config.toml
image_size = 64
horizontal_flip = true
bottleneck = "fsq"
encoder_qk_norm = true
encoder_parallel_block = true
decoder_activation = "relu"
batch_size = 64
epochs = 7.2
warmup_steps = 1090
Rows from block 14 of the encoder of a small image FSQ autoencoder, named by matrix and row number. Rows with one number within an expert belong to one neuron, the router's apart. Each number is 500 + 25 x the weight over its row's rms, rounded and kept within 0 to 999. All counts start at 0. Numbers have three digits each.
After each expert's rows are labels from the 100 images, of 14976, where the router gives the expert most weight on average: "top examples" is what is common among them. Only what is clearly more common there than usual is listed. The data: microscope photos of single blood and bone marrow cells. In brackets: how many of the 100.
# router: router (encoder.blocks.14.mlp.router.weight, 16x160), inputs 0-79
# up: expert up (encoder.blocks.14.mlp.up, 16x80x160), inputs 0-79
# down: expert down (encoder.blocks.14.mlp.down, 16x160x80, transposed), outputs 0-79

# expert 7
router.7:526502499495489489507512516531475491512500489487503494490525533488456505501512459513490535526498503501494526504512496499478483494479490498524446488480508483520516513542527524478506490445462465512476556487550466523467500534495485483518505481
up.4:438493506464502519527504469502502497509499515493492485498559501515459505486504492490534518472537425527493521518508540488470492468526489563513490510502453496473519495537501493490488481522479500518504464486502465512478462497530489472480524498
down.4:482514493513505465459508512528499522482510501523478472483518497504463488476489541496492489502493483523515492485532465469508495533488501513511544483456493524501464495530506476500505445495528487496484517510477516522529501469496500521489491486
up.5:544446515546500492503505521452467496536497469529467499477475510476502520485457496491500470502497481493505442528506503481493472483519477494495514506509482510475517537498491479497482505526473479447487521514508489496488525467482519540476493457
down.5:480470535499475508471522540551522535520502526494477452481531489503504476535506521515524488523531534516529491463497462463487489499485472525533518477479464498507491516522538492513517489481514477499524531489472512495496507505533502494506496484
up.6:452488497488507502524497473487472477507469513486503463514534509506474536486493474495531534461545407522502518501478534485483516482498513578518502516506463493498512496490514515501510485526495531507502446482501457495489488510537501480501516513
down.6:491475502487497514479503490532501552495516521511515521466528503547485478479504530502493499520515488480525495464484493479524463513486513514508486481450458508529445524526526500514507483502530472509520493496481513518523481520478495533493485474
up.7:455452511469479510516480446474485485513489507491504479495524524509480523511480483484538530487529430510491519523506532474485507478500516589526497512506468479507521489515507509498499486515490517503505449484506454492483497495525497461507503500
down.7:482522522508517484457516505538518526474511530502493487482526495523483480476505541506481482486507429506513486476508483457494492534486513538517498508485477483520480515537521485512514498505524474479488507509518513503505468484503509500471468492
up.8:487465497492491517515471477488474490507485514480502481509507510509477514458488468503520534455530412520482523505485523480479510471538523574539497505501470517502494491507494498487509479513513509514505464513495466501491474510535519469492521507
down.8:486492486517488524505484501529514535472513525518487543467540494521499477497533512491521494508519496481522518496504479496478505554467482519477502507479463493523487517525532553514499494466526494516474515483508519531532520490539502497491490494
up.9:435467504470509508510465467503488485494478521501500477484544515515490511477489491498537531447514415510495528484483537483488501481540534573511505508489462498502501492511488516517485466510507526487504467492484447518482503497540499457477524516
down.9:490472495500502479480484522529529539466503513471487504473504493528478466473494506504471495487481460526502501492491480495491478538503517504486534486462478496505491519530510501528473451529511475511496533470479505527517484507489495522483509452
up.10:460481510471516514525490471475475483504464543486509478506537511506468511482506473487512535456539420491489522493489527476474492499539506584498512475499471507496513488518501501496498459520494503492506465483511459497483485504522515485500526504
down.10:491479495521482502492482514533538541505510520506503510490520494495480461494470505484510517517524473513530502481482476464505486527483497509512547509487501499504474525516527517532485466504512482511495523465473515551488499486489503500479465482
up.11:490482490486516528506482493517480479502480527487481470507532491504501505477480486476519524460529401524488534496473530490513499510534503562499493494506474528511515502513495482498471455515501525505499474477519463500482491495528514498511501514
down.11:512485476492472488474503549517512542465515476493502486478524493516509467478489489532492443514523526517509503463505487512490522513512465515489507506473478505532478519532516511480483476479497451531508520489493500522491510505488508506478474490
up.12:485469491521458510491482498494496493482483497483512509495531517522499513489491446503514532473482418500486498512436512497499510490532502519556491536520456527513517530526494487502456481497502532511495479468501482488475493493503487468512504500
down.12:506453467523483500480495552566528543484472520497504517460508508486506467503488511514507488499510498467500499486471482472492484536496514540487496512469487520532493531526541528504508499525524509503525508510493531552501524513493485499512480475
top examples: cell type: promyelocyte (25)

# expert 4
router.4:534522496420507525531508511523499494503473517530486509466481489472459480503533492492510452496539508509474485515483502465480528487518507502456509525517512491491496511500505482458467500515505490498508503517474528521462502493500506494511510528
up.4:484554496433530487513516494496509488467469526506476498490462486511446531460515521473492539479499501526472457526542505478477516513515502510481474484511491488431539511514502449497474554524544502497494494508491504494468471504488546519483479524
down.4:488495466507517494486537516486509520492494511524495495534511459508506480476541483475479539518525451485504555506513522493465503514494452529469496492500493538479524444507480443484482483524506507486505494537532483492525507491507491559496498461
up.5:501508500518467489513510453449478495495518520461472458527520484473523485505472504513500554518481529553457549483512513446472499462495572519445469491489505485529530522511515511487470505500522464492480516471508516477504469496489509484486486508
down.5:482524542506514473490519424486501491514518512492485496557519529524465513472471504509533500472487539532533491505525497484552480525503515492503510499490497428491504516499486502532463494492488499482495487437500468505518474495448506489494511480
up.6:512498523428520501515494478489526472512475481500489524471473509498499492504494498461484479508535526553467482515498507489482517484514490500473500515509485462481515512492543504475465525510488520505479426510476532485456506481446514479496490521
down.6:514452468505448524526479526478505497525511499515547494508528484482549469533533489482509498495498475453516598492460515500480507491473471523476520533502503528487520448499484489482512456522474481534503503530520475486518516503511484441506519496
up.7:489524472513492469472524493522488488469537486501520501520519499477464485456475529487495493491464518490539574544506491477479526468497506481526483466470493506508506500533495523517490447514545511520494520494509497481506474494470471540473516471
down.7:486521536519509484502522440490510483491509483485504481564512523511494505474464525523508493504497506535534507498537486494532487507515512470519501467508491434512529546481497521535479524478498521488491491445495466501485499502481497505484505460
up.8:551474476448480537490487531533528521488495496518499506476494507498546481521533473488510488527528498490500498508460507472465503503499490510466513510493426501525461491495512477478493536512556500510522525515472517514490525528508504508473456507
down.8:510510478484509483497522536487505492527477500522478505513480468485503519490541471458491536498524546505494504515500493488489509517507465518461501500522513526448528465492493464453503518520493511476490472541527459476511479506464507555502490481
up.9:469527487506477513489493517497472543483504510454516521473543518485541468464531499484516490477481494455492547537474510479481515499488487546516508512482445560501474501516492463471494418496545473526519498535490538524502526478520462527511530529
down.9:486522540529504484488505430495508474496516497492523479547510535512489507487469493510520496486500521537534474503519495497528485526526513501510491478505492430509503508502513525538457488470498501489500506448511454495514465481483511486486514447
up.10:458485512497517469502497484518510516488487538462488510487472497497484482520495550496506450489547466498480488424500478487491499504523533515527496502490525515529485496531524543524497495503427475490540543485487515527504452472517517491495516476
down.10:513427460479481541513463532511517498501524476509521517444497521499515476525530493520482503506510504463470506502457499506473524473465506483511485535488491529518488482508519505478522496508510486521524492545493564512506519510518488472497493528
up.11:514549490439518509525520504490485460499468498538483501490476480484464533486526494484486526474492509511463487537525514494470520481512479498464501494522531476453543503487486444469480514548533500498473478524514512477454501520497510506510523531
down.11:513502472488504490497520550497518512509495511516497491518555452478532495511526491477488524504519449467519587493487507496485503507490472518485520505488529551484523449518477481461517470518483497482502511543526456495521496496525503541499508468
up.12:475518516430508485483492509495538524435490560461485483494464517527458505502510531481500476514525483516490443481517517499506516504521526521509499497505469501522507532511510509526484557514486499490532553516486514505504477472483529499497483483
down.12:497461460473496549490506560523478499526507490510517489473481482506500501482537494474482502500501523487502482478472492526435535493494448508469524536510509518497480491474544492457489510518556541507518499550494504489487530514485496524487491488
top examples: cell type: lymphocyte (36); cell type: artefact (27)

# expert 11
router.11:527523503448495509515493529494488492527510488521533498522510499490484465507492507508480450497506516543521537504536482564497463501466488525475480498466517479463480511488499494504510484507518529506450510512525495479522551519437461508531509478
up.4:515529528501505542493500494481490456531517476520524496479477531494484508519507445473500510546522549471494463522495523476476498466501482469459501473511529474444493514488523512494490562507435551510507459494537551501480478474464501534487489520
down.4:495532507508533492463525494541477525500476516520521494454509467519505471480488509476488521477517568525475512496487484491506524557496509501475535494464483518489512490530486483495488498501480503487521496518546511509479495504474529518505494498
up.5:479454523507482489465509464482505489495506451489526511496558498506505501507502483478552484496516424522524564480471518503491482511494491525507509516499477503491510533462505502543499436502502531508501479515504497514498488485500477503529500514
down.5:498487497480485483477512512495501503517492539491526534529499508520505526520473507533504513480481555537515531487507491478477493527496508513526455530479500525493487552484468550513500491505463485499518522502500523504471507479496493477521501510
up.6:508546532520501494488504463495493422524503507546490525508453482482499533474519480481464489519533502516516467514512510514479515506451511490474505500552537466444533523486481467504491541518468500505482450495533488498509491488490506541485474528
down.6:484530519503489500480505529530507524512506525477481535472525477494497508492490536498490525492505568556519483492486454465488488514563497496526489481516470501471496484525500501534496486524501528486516544483505480509513534491483528501514487481
up.7:522498507488510515523496506501436461520512480523495499508489489484476528483482468490523454491487478502497533494513502528540539464538485453484504500536543480502520490477473516444540475484480517483502501510485479473494478512518415515494516533
down.7:476530493474547477491508513544486562458493516463488521487490469531492497462495510494467482526495541528497476476524440473528514548531488505472530508523477475460506482513488493519515501512498485482492484499508482504469508488434490494499514501
up.8:524518523477496509501514510478474466513536474518535508532548488501503473520524495530495454523465524520534559476511485543511472504475507465487514504485537482477469511469506492524494446497509528507476482495526476472502527490482447514522495468
down.8:486491472494496532511507511498494520491498493507488510441505476503531509498520465467493499501522487458458475512469492464463517469485481528457514525515474507493486453481529510493494512527537504510489487530485520506482506477485502510492485490
up.9:476481501513487499508500445477504473473525476494529523495548527516506478526461493516539453512485470473529535492515539478518495489483515533501499534487471514499478512488547470521500461514557504535502486469470486519522488504513476508499509477
down.9:519541477481546488483503492528481507510491574473488505488464473510456538500476508482506503464482497525480466496518460520487489518542507483504482501509509495449492515518507495526505502479533508476473511475514490534485466548471479510506469501
up.10:469504488489523498495486460505479509480516507506512498507547520529474518452488496481515491500526436494531556509516517477499492513508504546491528487497482478480502523492513499513453442466501509497494479478493485486474476508483496530493505479
down.10:448505530503509452503478490484517523482500509499499521528496470499496471534452539511515501469511553565531476506548459477514470518505525498530471464494531493483465505488497503552495465498499490502492541484511501505497508517507495525469504463
up.11:484506488506519492492507485494523478538494504530511528491445496520535522489517487461509523506548520509499452524510521493497492497460477497460522489508518487459529494499524485500503586510481507491482467520519544465492460486480519533512463508
down.11:493502505533507508484540495529497495504489490457477504492488505536461488499475519530499503500492526535514488475515471493483491551527497523509500501488458521469511533496474488521476507485534505524489500507509503503519467500461512520483495498
up.12:497460486498480479499493436486497441498510473528518507514561476491515501513458501518547458495491455476521551513491529527547490471503494490519522507522512489517475507475504511518493429505533496514518476456478469507489498487539454489501539499
down.12:490497498504555496485498493514505499507451549531493543480483489505507487497478535488439446498502469540529491530491467485471525533500478501476484500517515529500515496487494486518488515499519506532492504511526519490485499497455506484495482506
top examples: cell type: promyelocyte (25)

# expert 15
router.15:461530463529525473521504507507494535473477528504481477504478460496486532456518539498500552458478482477494472502536501487480512519529499524496520484513527530478532484496473479507535508538531483466516566506535503508490504514518539526477529508
up.4:479521567490501482530501502484477465500498508521498462508501483471465516542489505546526521482453477531488504475534483545534494499506502469513492484503526485497516504465480493482518460524520512497480513490511470485470498546470492505525520525
down.4:528447482490495517519464518475506480528496511524470518472490487488507505522537476499503469502514450445476466492458511520476519472512504513512517539528503526517490477493535515481518514495502507519494499529502547531483528496491518469505514501
up.5:516520449492482543483481550527517524534498482532473513484501489493490485476496495479531482511460534476463483472557440462474522492511499496482537473475494503529498503545504470469525495523525541506465504509480504484514508501562480539483468532
down.5:521468507489504547535453495479482440512518486514485497480468531486539529536522467502484483507512467469478494519484499533494503461524475494484491535536476490505519489490498501475487518490462489505483500485524509510492495504455494438524508527
up.6:483532511441509476436514516530545529449488524489492464485495466521434474462492535492517495502472515534502494471531478474490519521508496520482519486456493519467520502520486473495514503541554479490535524513500497532478510521483506519470489480
down.6:494551500467561504487544531520508526485480517500426488502481451483479504476517518484487532499512474520489468487525472458492526513523487532492459476499504539471493491506501472492511513540535476472503517519510503491479514504448521603484487500
up.7:485518507492513491499520475524466503496500494519479481511488496486501520520497524524493507490476420527511482531532467489516490529520498443508464472507532483501517490495484503478491508512515487486488527510513473485504465535509524524525495496
down.7:499428496524453514502434488487513491510514490495548533487507563515527479527509482500503471514503509467505518506461522530492495484476512498508531540500477484535491517507525536507500488465480503536496491500477513512512513493513497348513491519
up.8:475486473543488504549478489477518474530473499482495550463482541474520521495508476496486512484520503467471483497485509518504523473515516524518508555540514504496504512481537515512518521482452521510460486505503557497486518494484518466508507549
down.8:465533521528489473463544474516522523478526519471515472544529498524465492470464538518509513504503502515535519487516481475520469539496517516519509466468480487491492526530487489532495481486534482466493507469495461506529477487511499571478490459
up.9:482505474511497497489536472513486501514521471459479530501471534517509516474479512514510505522534438495514465520485500465497476528512508502498462500503482507488497486530504495527460544506486502483484519481508496501494502476512532515524468475
down.9:507461517507463499520450452461498458526489466513544512497503548503525526525499461490501501512505548488503518508500526544522494477473508482488497532526502457509519488477510528497478513479440526517481461479491497492497501501492501371527502528
up.10:459521534492506480450526471489514501486506492507500480521489492521446514477445515515511504500484469545525498520542476498532474526502491473489495483499508470472526523496488490517459504515517513494460466492515472474496478508474507523504488480
down.10:481427502495483528519439497483509476512496481501527522469486539479514489513498478492514468500499487456472507495477511539514525471496513504510477555522479489518486503488509537513491500482467505538499514513490532515509504478458480372524499521
up.11:514483478496463514522523482499474497486492473470508545505543509497491465485488475519503524532496528494494567502538486535502472488460497483518446504508489515483466483485478516542506471495532526501497536521496498531469527546484437463517473497
down.11:518462486501486535544477495483487461521482476528494502499450541486531506510518457453500489513513472476485500536473528551473495465508489481487497533553477476511479488491516522491498529496463515510494475527508515492490507510470503446538505531
up.12:455526509504498485491530445490484483513503462505492498516469505524490524491468505505505512528525442530526467547524465487530485514508491479490470480514508482482513502488495489506459530492499499482453476488504483475501467506490531523505472484
down.12:502423502529463516527458469483506448512515482500540501511471555497497512520509478499519497522490536476491513523470526527509489469480507494475505548506496452521495499490516517490475514470469512524481459472498495493512506498474483388511499511
top examples: cell type: artefact (39)

# expert 6
router.6:493492536506497520473519502485507490489545458478542513519465512510450525514463491475487510554479547555528474540540460506563465509443460497514429482512506473508512503507519542518506536503470517507476507491525503455491495483512529474511466469
up.4:472464487520496503477520480514514552454513496475484509484545524537476505452469521492495516514545475474526520514457494458457496521491503540505507497477459492498457528544496473508464507497551474493511485494464489513510486498515513528491472481
down.4:500501526507509465473494488529483530479518514469510473517547502517487477493449536545519475485476492509519555460528485494525481526498544483549496480453483505535475535497493525527503397490523474511512527481482481536500509499509475496486515484
up.5:511473505488462509482497536467517482475499493526473505515480477515533525491549475524480503496539469453484496497486501531474528516500526511485485512546504540498500481491516513487563558518500526515498487496486504502487519456483539552512468478
down.5:552506522464504435506453512506503527504490543516539465524545461494516500511485519534539459469471494504480527475556462513512525502493513484508500469487497533516491497513509466486509406507502474501512545510488495506518514534525490472513518515
up.6:449480504541495491473498490527507543492511476465493508496531490540512517457459518502483513493551453475534525513459511467491491525509494534497497509485433501487494540550500474516474527475532489501510466487499501501498480486510513528503464474
down.6:518506493490515502485487557535498547449512522496474455495550509468451482496483499524521507463470484497514544494498488485507518494501508432544514484472512530502499497494494529510533411511513468516498523493504498532482532499538481531486526506
up.7:497473487508498509488504507514514562433509511463488513466502520519468488453506513491496509529529463461517490509469490482462509509499490559501501501493462515511459525532504475500494523491563487492518517515466507518498503508520529534483470482
down.7:485500523517486471515491477527506503505524506478504486522555497511485481502456507526513500509470552518521567499517497513548491509491512457519515497457487498526475534510519530504502401489513492517506504473515458486505498515507485478489530512
up.8:506488474519523488488466500506492493504498528476475475531512554502494545479475509478502503501495455524526482476516521491476509493508499503474483512444515519571556538545477511500459489522476524449555474469524459508485497490477518536515522507
down.8:498514516467506527494475524534494526471521525478508457489538471479493488502497525506488473469448502484513546462521504498507534498502520457526517512517506525537472471492461511508547428500511472500496528506485478506485499525538524474487537526
up.9:481486511457510504517447494518480479497520464467502561498524511486519483508508494496509472502506505458505530515467482534492493489494514504507506499503476510532474476518527479541503508460488500519506476484517487533487463464504477455467527500
down.9:514482514491509471487503521526475514502485526494507474512505466503491479520494540520485464463469506503495547452535481477476497518530518445532515475451526524518506517494503544458524430530483474525512545493513503511488524518566524518484522508
up.10:496494488493498524509490502532486529506523466481482532468545490503504478493563486492470477510527506478501573486467508516467531520472500548465512542515464475479501506523535501479494525484522484508515524519485542543492472505530427472504512514
down.10:522532514469538507491517524497496529448499535497476498495534486500489492527462533536505465488455444494497558459483483489526491526538484497528480504474492522518487488505490484495541425501484480482521514535482502513516479507541530480490528472
up.11:507485551525475514457508540489468525517549517517534520535537481488516493535550492501551496502489518510488509476524479509531510481495534533498460470501505496507485492469449503479487451548487523545515470497514521539547501526516463470492498494
down.11:516515519494525487495515543516497525448524539506490479488535510483494502520476516515502508497472508481486544465549479506508534476504491471550497515463520526533506493475504505514527432535511473522505532511487523522528499542554485500529516509
up.12:506526484500499501504480536503522490463514515479497518493465509469469519498533519486515526534497452492542463504524423501476506507501481535509516510516508505503473502493514506516534532515536495484525545528487498465491485507548534452453467503
down.12:488468511531473526503491467464525479526509466490528533498498524512519493484505460475492497522537535516525528532466523517524482503469489526462499529511466471482493521516541503517445539455483540521482448492506487500521485485485497454533477494
top examples: smear: peripheral blood (100); cell type: platelet (55)

# expert 14
router.14:539509513487494517480494530493507498536497479510517461485503502474510496516492488493488511498526513534542516493506499544492477512463486464487455497474506502479519497535502509462510481485449495487474544508528493485525531535482467516525496508
up.4:547514512470505517440565501529480474492498481521472508500496484488522499471536507520467499458481458521512509460513505458499516502455478464463514501487458477450496485528503498512488502537493515480489494528496472481499480529541472477525498508
down.4:512482489475558516495526502525517557449506486485485492447524475498506457476473508447498495504483558535516480484531484466504506545492500512497535528521487542506493493543501506499475533495536477496534496496543527499489513492449519520534504527
up.5:485526499498505510511505520499520495531482470469494533503540516510511492544522501512482498506479558488511630513524500526532518505486467478499514509479506492494519494488542540503488491494492491482492504504499484484523505486475471499489502466
down.5:493460511533483501463503462464509521490518480514489491500535539510513490536500516517496495564548536486504492511489494469503501521530517508498473483497433500502537507537535454517482504519521503501499494474512492486539491486463496486508495472
up.6:487466496502471489486514472495464493503507511466481472543549501515492459473547464522532500485492499527506577453506519479538517500506501504487510506545557516534492530528495506493517404460502492474492500485513470502495504494502483496525506539
down.6:509531496504512518490512556520504511442489502484490473488516483520512495463547511510477495513497483504479461497492486447481476567511482495499511472465458487504509478527493499482515492525542483500498498528494505496512463507441499505487491474
up.7:545500521496505486498506529490484516495504501489503519471540496472504460527533481529485498536469525508517590507480514491480472494459494511492501513525495504478524467499523474480503470525537491518481523533536517516479505516476448533521511520
down.7:530492524526490520473497493522533521475479481502465481505524506503485446494476550467465492537543488491516466491513468479471516531504501528492541530474441503494467528518504511515506493533508503526498501487533524506505510494497506490488499505
up.8:507469515485521497493492503484478463507506484512512449520539501515517518537504482501528520439504447515508552496492558523512481490542518510518506503507503459493509485494470519512469445495475506493517492472501457479536469487516459497494549488
down.8:538482481471483488485475525517513523498515550516500519460456527470505498530505530506486482480476497500447480480516487483491548499521501505507529500507504544507487479495493515484529484550533512538503504525530542506490510520494540545499484506
up.9:515482497484504509504478471491484484503525471531490452538527511484508509532526486486506502440509422517504534492507525525504515483543476483522508500518510487508537503495470503492505457508457513500522512488509472469554488498523480502486534461
down.9:503531473502501498476500522524493571456491497515499494453496481488490440488519528512468509519478502515497479448531520500461499514514485511513523475483509546470530463492527475487532514487523509513516493522479494522469548502481484527511508440
up.10:498493490510490524475506506553472495509511454465493491537420458497489497495482487458502500485477539532491435517499503478486490473500511463539477518522513433488511510518541486508506522540489515535493490481500518485488535484507490493507488513
down.10:504562492457543511448504520545498536485500533478508446520502508502501518471522533483493469499461496551477474500514477480491549525487480500488489480516475511515497480523524501507510544505531518488521499583500503535480514530477459542514474481
up.11:498498439523494493519526506475523516536485497511477523515498527499547513513509469499479482507530440502571473492481492494499502522530525478482520528507502483540522516524503487475493536510502528475495504518465501508509466485495511503506492514
down.11:477543485488531513513486494509518548512495512502489487493494527499505470482477519487485513511493542507490494491521484437491542512468500540512565508488477500516493475496518494538507518508553497484543498529497517492519473445470501543504472501
up.12:535532497489494488527470501496468509469473491485496528448520499522518505493511480452452511571510532506465581537517505513517520486438502499470496513535510507484492482476527502512491511485463520501505489511503493526481511509484489521495485509
down.12:492485545516540483465547510505526576505506496465473496502512486516483492478486523527488510483533500519529525508509504474513496555512496531457526489497442508477511517509501494520491475537522475492537490489539475533505458497463497506537518458
top examples: cell type: artefact (61)

# expert 1
router.1:502500488472512492524501507533472523542470500491483502514514536521493488521501483511456520528534524538502550498520475508492481523467489473487497514500500481518493504494526513481487495502455498535454532510495483504457546527466472508503483493
up.0:489470534498493492506550509481508524495531497480492502509485472513513481516466496531510510480484524486524482536482538534519449472508481503485474473527504507477514483512501570534493520477530501517477506466511495533484499528536536492473509518
down.0:489519500455511471506483501503498550490483517491474485499506495486493516524507513489493530476480555563493482498517472481504483519490513513506533477471505485470543492502491511500526502515466483484526526508509490527493522472467496535493521470
up.1:502509518500508482492510497496537493513500506526468492490549492487508505523493506510519503471528418517537594505503498488472514514527487483517500507507544520481510494512479492526513427488471542494487493499501477504499515472529504491497537518
down.1:517561513536501474480523509530487534495500503485491493521526477505452536500499555502466466510507539532488491465531485476481484532521513497508512496506475506508502519484509522483522492554524493490533510511529489518509489522490520509470464488
up.2:513489495478491530524490482479479475520503507522519566481457531470532493528515471486459485522529564495471493538477541514479502504469485505498499518520534470503527516496541513480498560504478497535492484487490567465485505496462521446522466518
down.2:518495519519502489530506493545481508491509505506499465510540525491495483508477517552511456482488551518504538465550514523504470508486520441515493519477493494531459550501491530504499461472466511545486520452507483551517514526502494436501493496
up.3:471491515505501507475503496519458498490490511495487466475554522493527514491493487519474499468505428502559533493532515520482521487491526493523474489516508508497480515495525546495514463464465488466510526500486482486478494494497510477526531499
down.3:498532493477514462479530491503501504520507525503464487509505479497459510461491496485497492486512565534493480484532510472537523507493529478490472448488515499492521488476468493510507517541520539500515532504507503501473488504454514509508516498
up.4:494503528482530493512512497524460471526486527527490506508576505485503510529503484501505502425486466516489582501513517500494517482536492483514478482518537482490519489485493502490489404499459512514511479492504474512487481496520452511511583522
down.4:499526480461546480482559533528492539508473557525472491490479478492495493498522509486485520463519465529479482491525490468481529500522483493500488471500518528481507478503488495475509511514502495487504546512485520492488523509470506535499512511
up.5:495506503484496490527502515503462463513480519533509494487560494473504509488539508485509491471495501481498575518504483506497515459501503508493503486516563507473525500488497469461523401508492515509514461526492493506480478508483453494531553527
down.5:498600512474525484520536504514479535496482518501506500525503494498489486460489553475481510476484540528480479494533474480519534510497517480489485476482513538490512513492477505517501497514519474473509542477500442502464487500474498530491495487
up.6:505495511490504491516516521507463477513500530531501490508564486477512496521496493515511508433466481493498587494522489512495502482528504479502482483512538483510512478467499496484500394503481505514523497498498481506487485510518437502519572531
down.6:491546504467524508495539537535481531515468513514491482504465479475473493481518549488495502483504481557469476493535483477495524522551477498527481480521540504476499468487480475479509524533511484474520514522516501510477486504492497519495494516
up.7:495533489510522480471503501491507511526511476527500506519552512512520482523508524526507468459509412492519554525484527501485513520528498497504508506508493515483499464468482492496507437495470494497495494474524475490499514502487482513496530496
down.7:502527500482507446457522503536478518484471523489484508530520497533478502477478529477513489495477576544495460513554518485485496524523495497512492504487499495515523537482496488533506500512489458474495499515499489465507506517469527503486473491
up.8:521463524486531495494490502464512492511535482508492498482532481482512547495507452507498470479500534508481432504495484493544508511502531464479507519491533509478536495522500514526503472475462478491501539529509481495486521505569489510503520495
down.8:508523506485504476491531497541487546520511504502466483501509479541473531492508498492474489485508571531499488493540510494509507493494481504531521475524492505513515500496480517519491501525469477500512543497530477485484498483468498518508539469
top examples: cell type: artefact (50)

# expert 12
router.12:507455509514500501529474475481499468563510462515508506528477509503549512535533464463523527523520487501502485535481538536534495469495488494476534536518499451477522468476490501486479515458458529494468448514510501471506494476498525474508463506
up.4:524563492474513507537543504495476483484477505525482501510455453459498532506534515495474535476480475505457460510543503495481514492520499504470482494533564509462524459479479468460506548551502502481497523524525482488472513501499537543507489518
down.4:494527522508516505457501500514517532474492531494477475500555484508478487496487548513521506483460481504524526459508456469498517527505509483548484483461475517524469495500489474485515434516538491489519519493502493539502491511538520542485543493
up.5:527478485496500503530476521484497473527498514522525496507485508474516520557492480525499533532470444511515480479501513529492488471495516451490492507525561485562507482463502544473527536506456520488502513490498480486479559498505523478522467540
down.5:513494503481503498470502533548531555457489519483507487483525516475491461507468529516513452503477537464499541463511474483486515527524515468499507511461459516532469514509512517502527427509536443509512518505482536543518524490543463490467519469
up.6:492497489455531477519482532510498492522458524496447522474464480480525505508511511467502500520481478544456469481481475485470547486530494507501515490513521479512468510476497523468522530453492487481522495532487523493449450474507535515479469532
down.6:482455520551460495482482453472511460502534453489548501526540549510519512513454467524520472509515456486527524516489511525520463488477521492514478524500496458518505533504503532519477494444465510507487484458503470504523483506502501448512518490
up.7:501483472460539480515477523492510491518462522496445523468465483483521507514512508466504507526477476537456465495491493498470552489530491517497506511519503474502477504475509522484513533462488500481507497538495529494449465461506536496482460533
down.7:494459502528463512498454463454513456530521447499541521515505543503528519515491453491530484530522468471515530519461526530524474489467500492506482537517497466507502516501514537506474512455455521519478479463506472488518477490505503441526489503
up.8:479493462518556523522488521495494487467523508505519525483534483540521454491511505487543466491504499544519515523486469500515480485528511537498477442511505474487444486529553490504560509454514512494515512468545503514495481472453501470500498490
down.8:513524524495505499485515510541500571463512505481494453513540501484454491503470564519537496485467520515510538461524488463486515548520533491533514490476486518564489530519478469512540448515522469508523532473493508505521501498514485536497524477
up.9:532465478498500515522476541477506470538508537522516472521506504484529520557507486537507513511497460526511495482487529517480502474509514472463515529525538504561492456485488516459531518511453524508491511496481478484474571526492495471514486524
down.9:507486508477494492466504512533499570461525540494505509465531512509481495490471552528505466488475574506505556461493506465490510516485536511524503501464486518512494507539476528514516450506534485502509510481487512535502514515537496510465517488
up.10:504554504475488523507493543511502559507461502503518512516528481472504509481466508511498489529442502483509506446493500498486516493491462476512501515531475520512520526492521508525498484500482542551520469514540473508459483461495488520473532531
down.10:510510509509491487479528509557507564444502523482481472504557503520484470509485542530515495495480493476507503463532458463505492550523511487546537473464481495527495511512485532515553435522519496521535521509484509524505527511523503534452516490
up.11:540505505491472537519501487505508555515463518514475496517502474518513463521514535489422484479501513467536538488510469486513513488493518512488483499486513541483459532525500509508485467477469459505494486495521517511472487499508479476455485520
down.11:501511507493507516491513507541509557453500532476497489501530462501488477516482567549510482506448503496496510467513443480518486511511509477536513495458478521562477502506506509523513453528542462485515504473516511518485519511491514526488531477
up.12:527506521509495500510500490497498469539511481511514493540496507476507511568466497499517519521467442485528480513545497549505497471507516455510522514509509441524530492471509526526520519501464525495494486477486486484508539488489512455503471502
down.12:510432468496474516462468536531506531483493542495494513441518499528512465507504504511485479534505534483495549477473495481503530531518527502496506532478482531550484472496520520500513445510528479523515516503488532536491531512533490465488481494
top examples: smear: peripheral blood (58)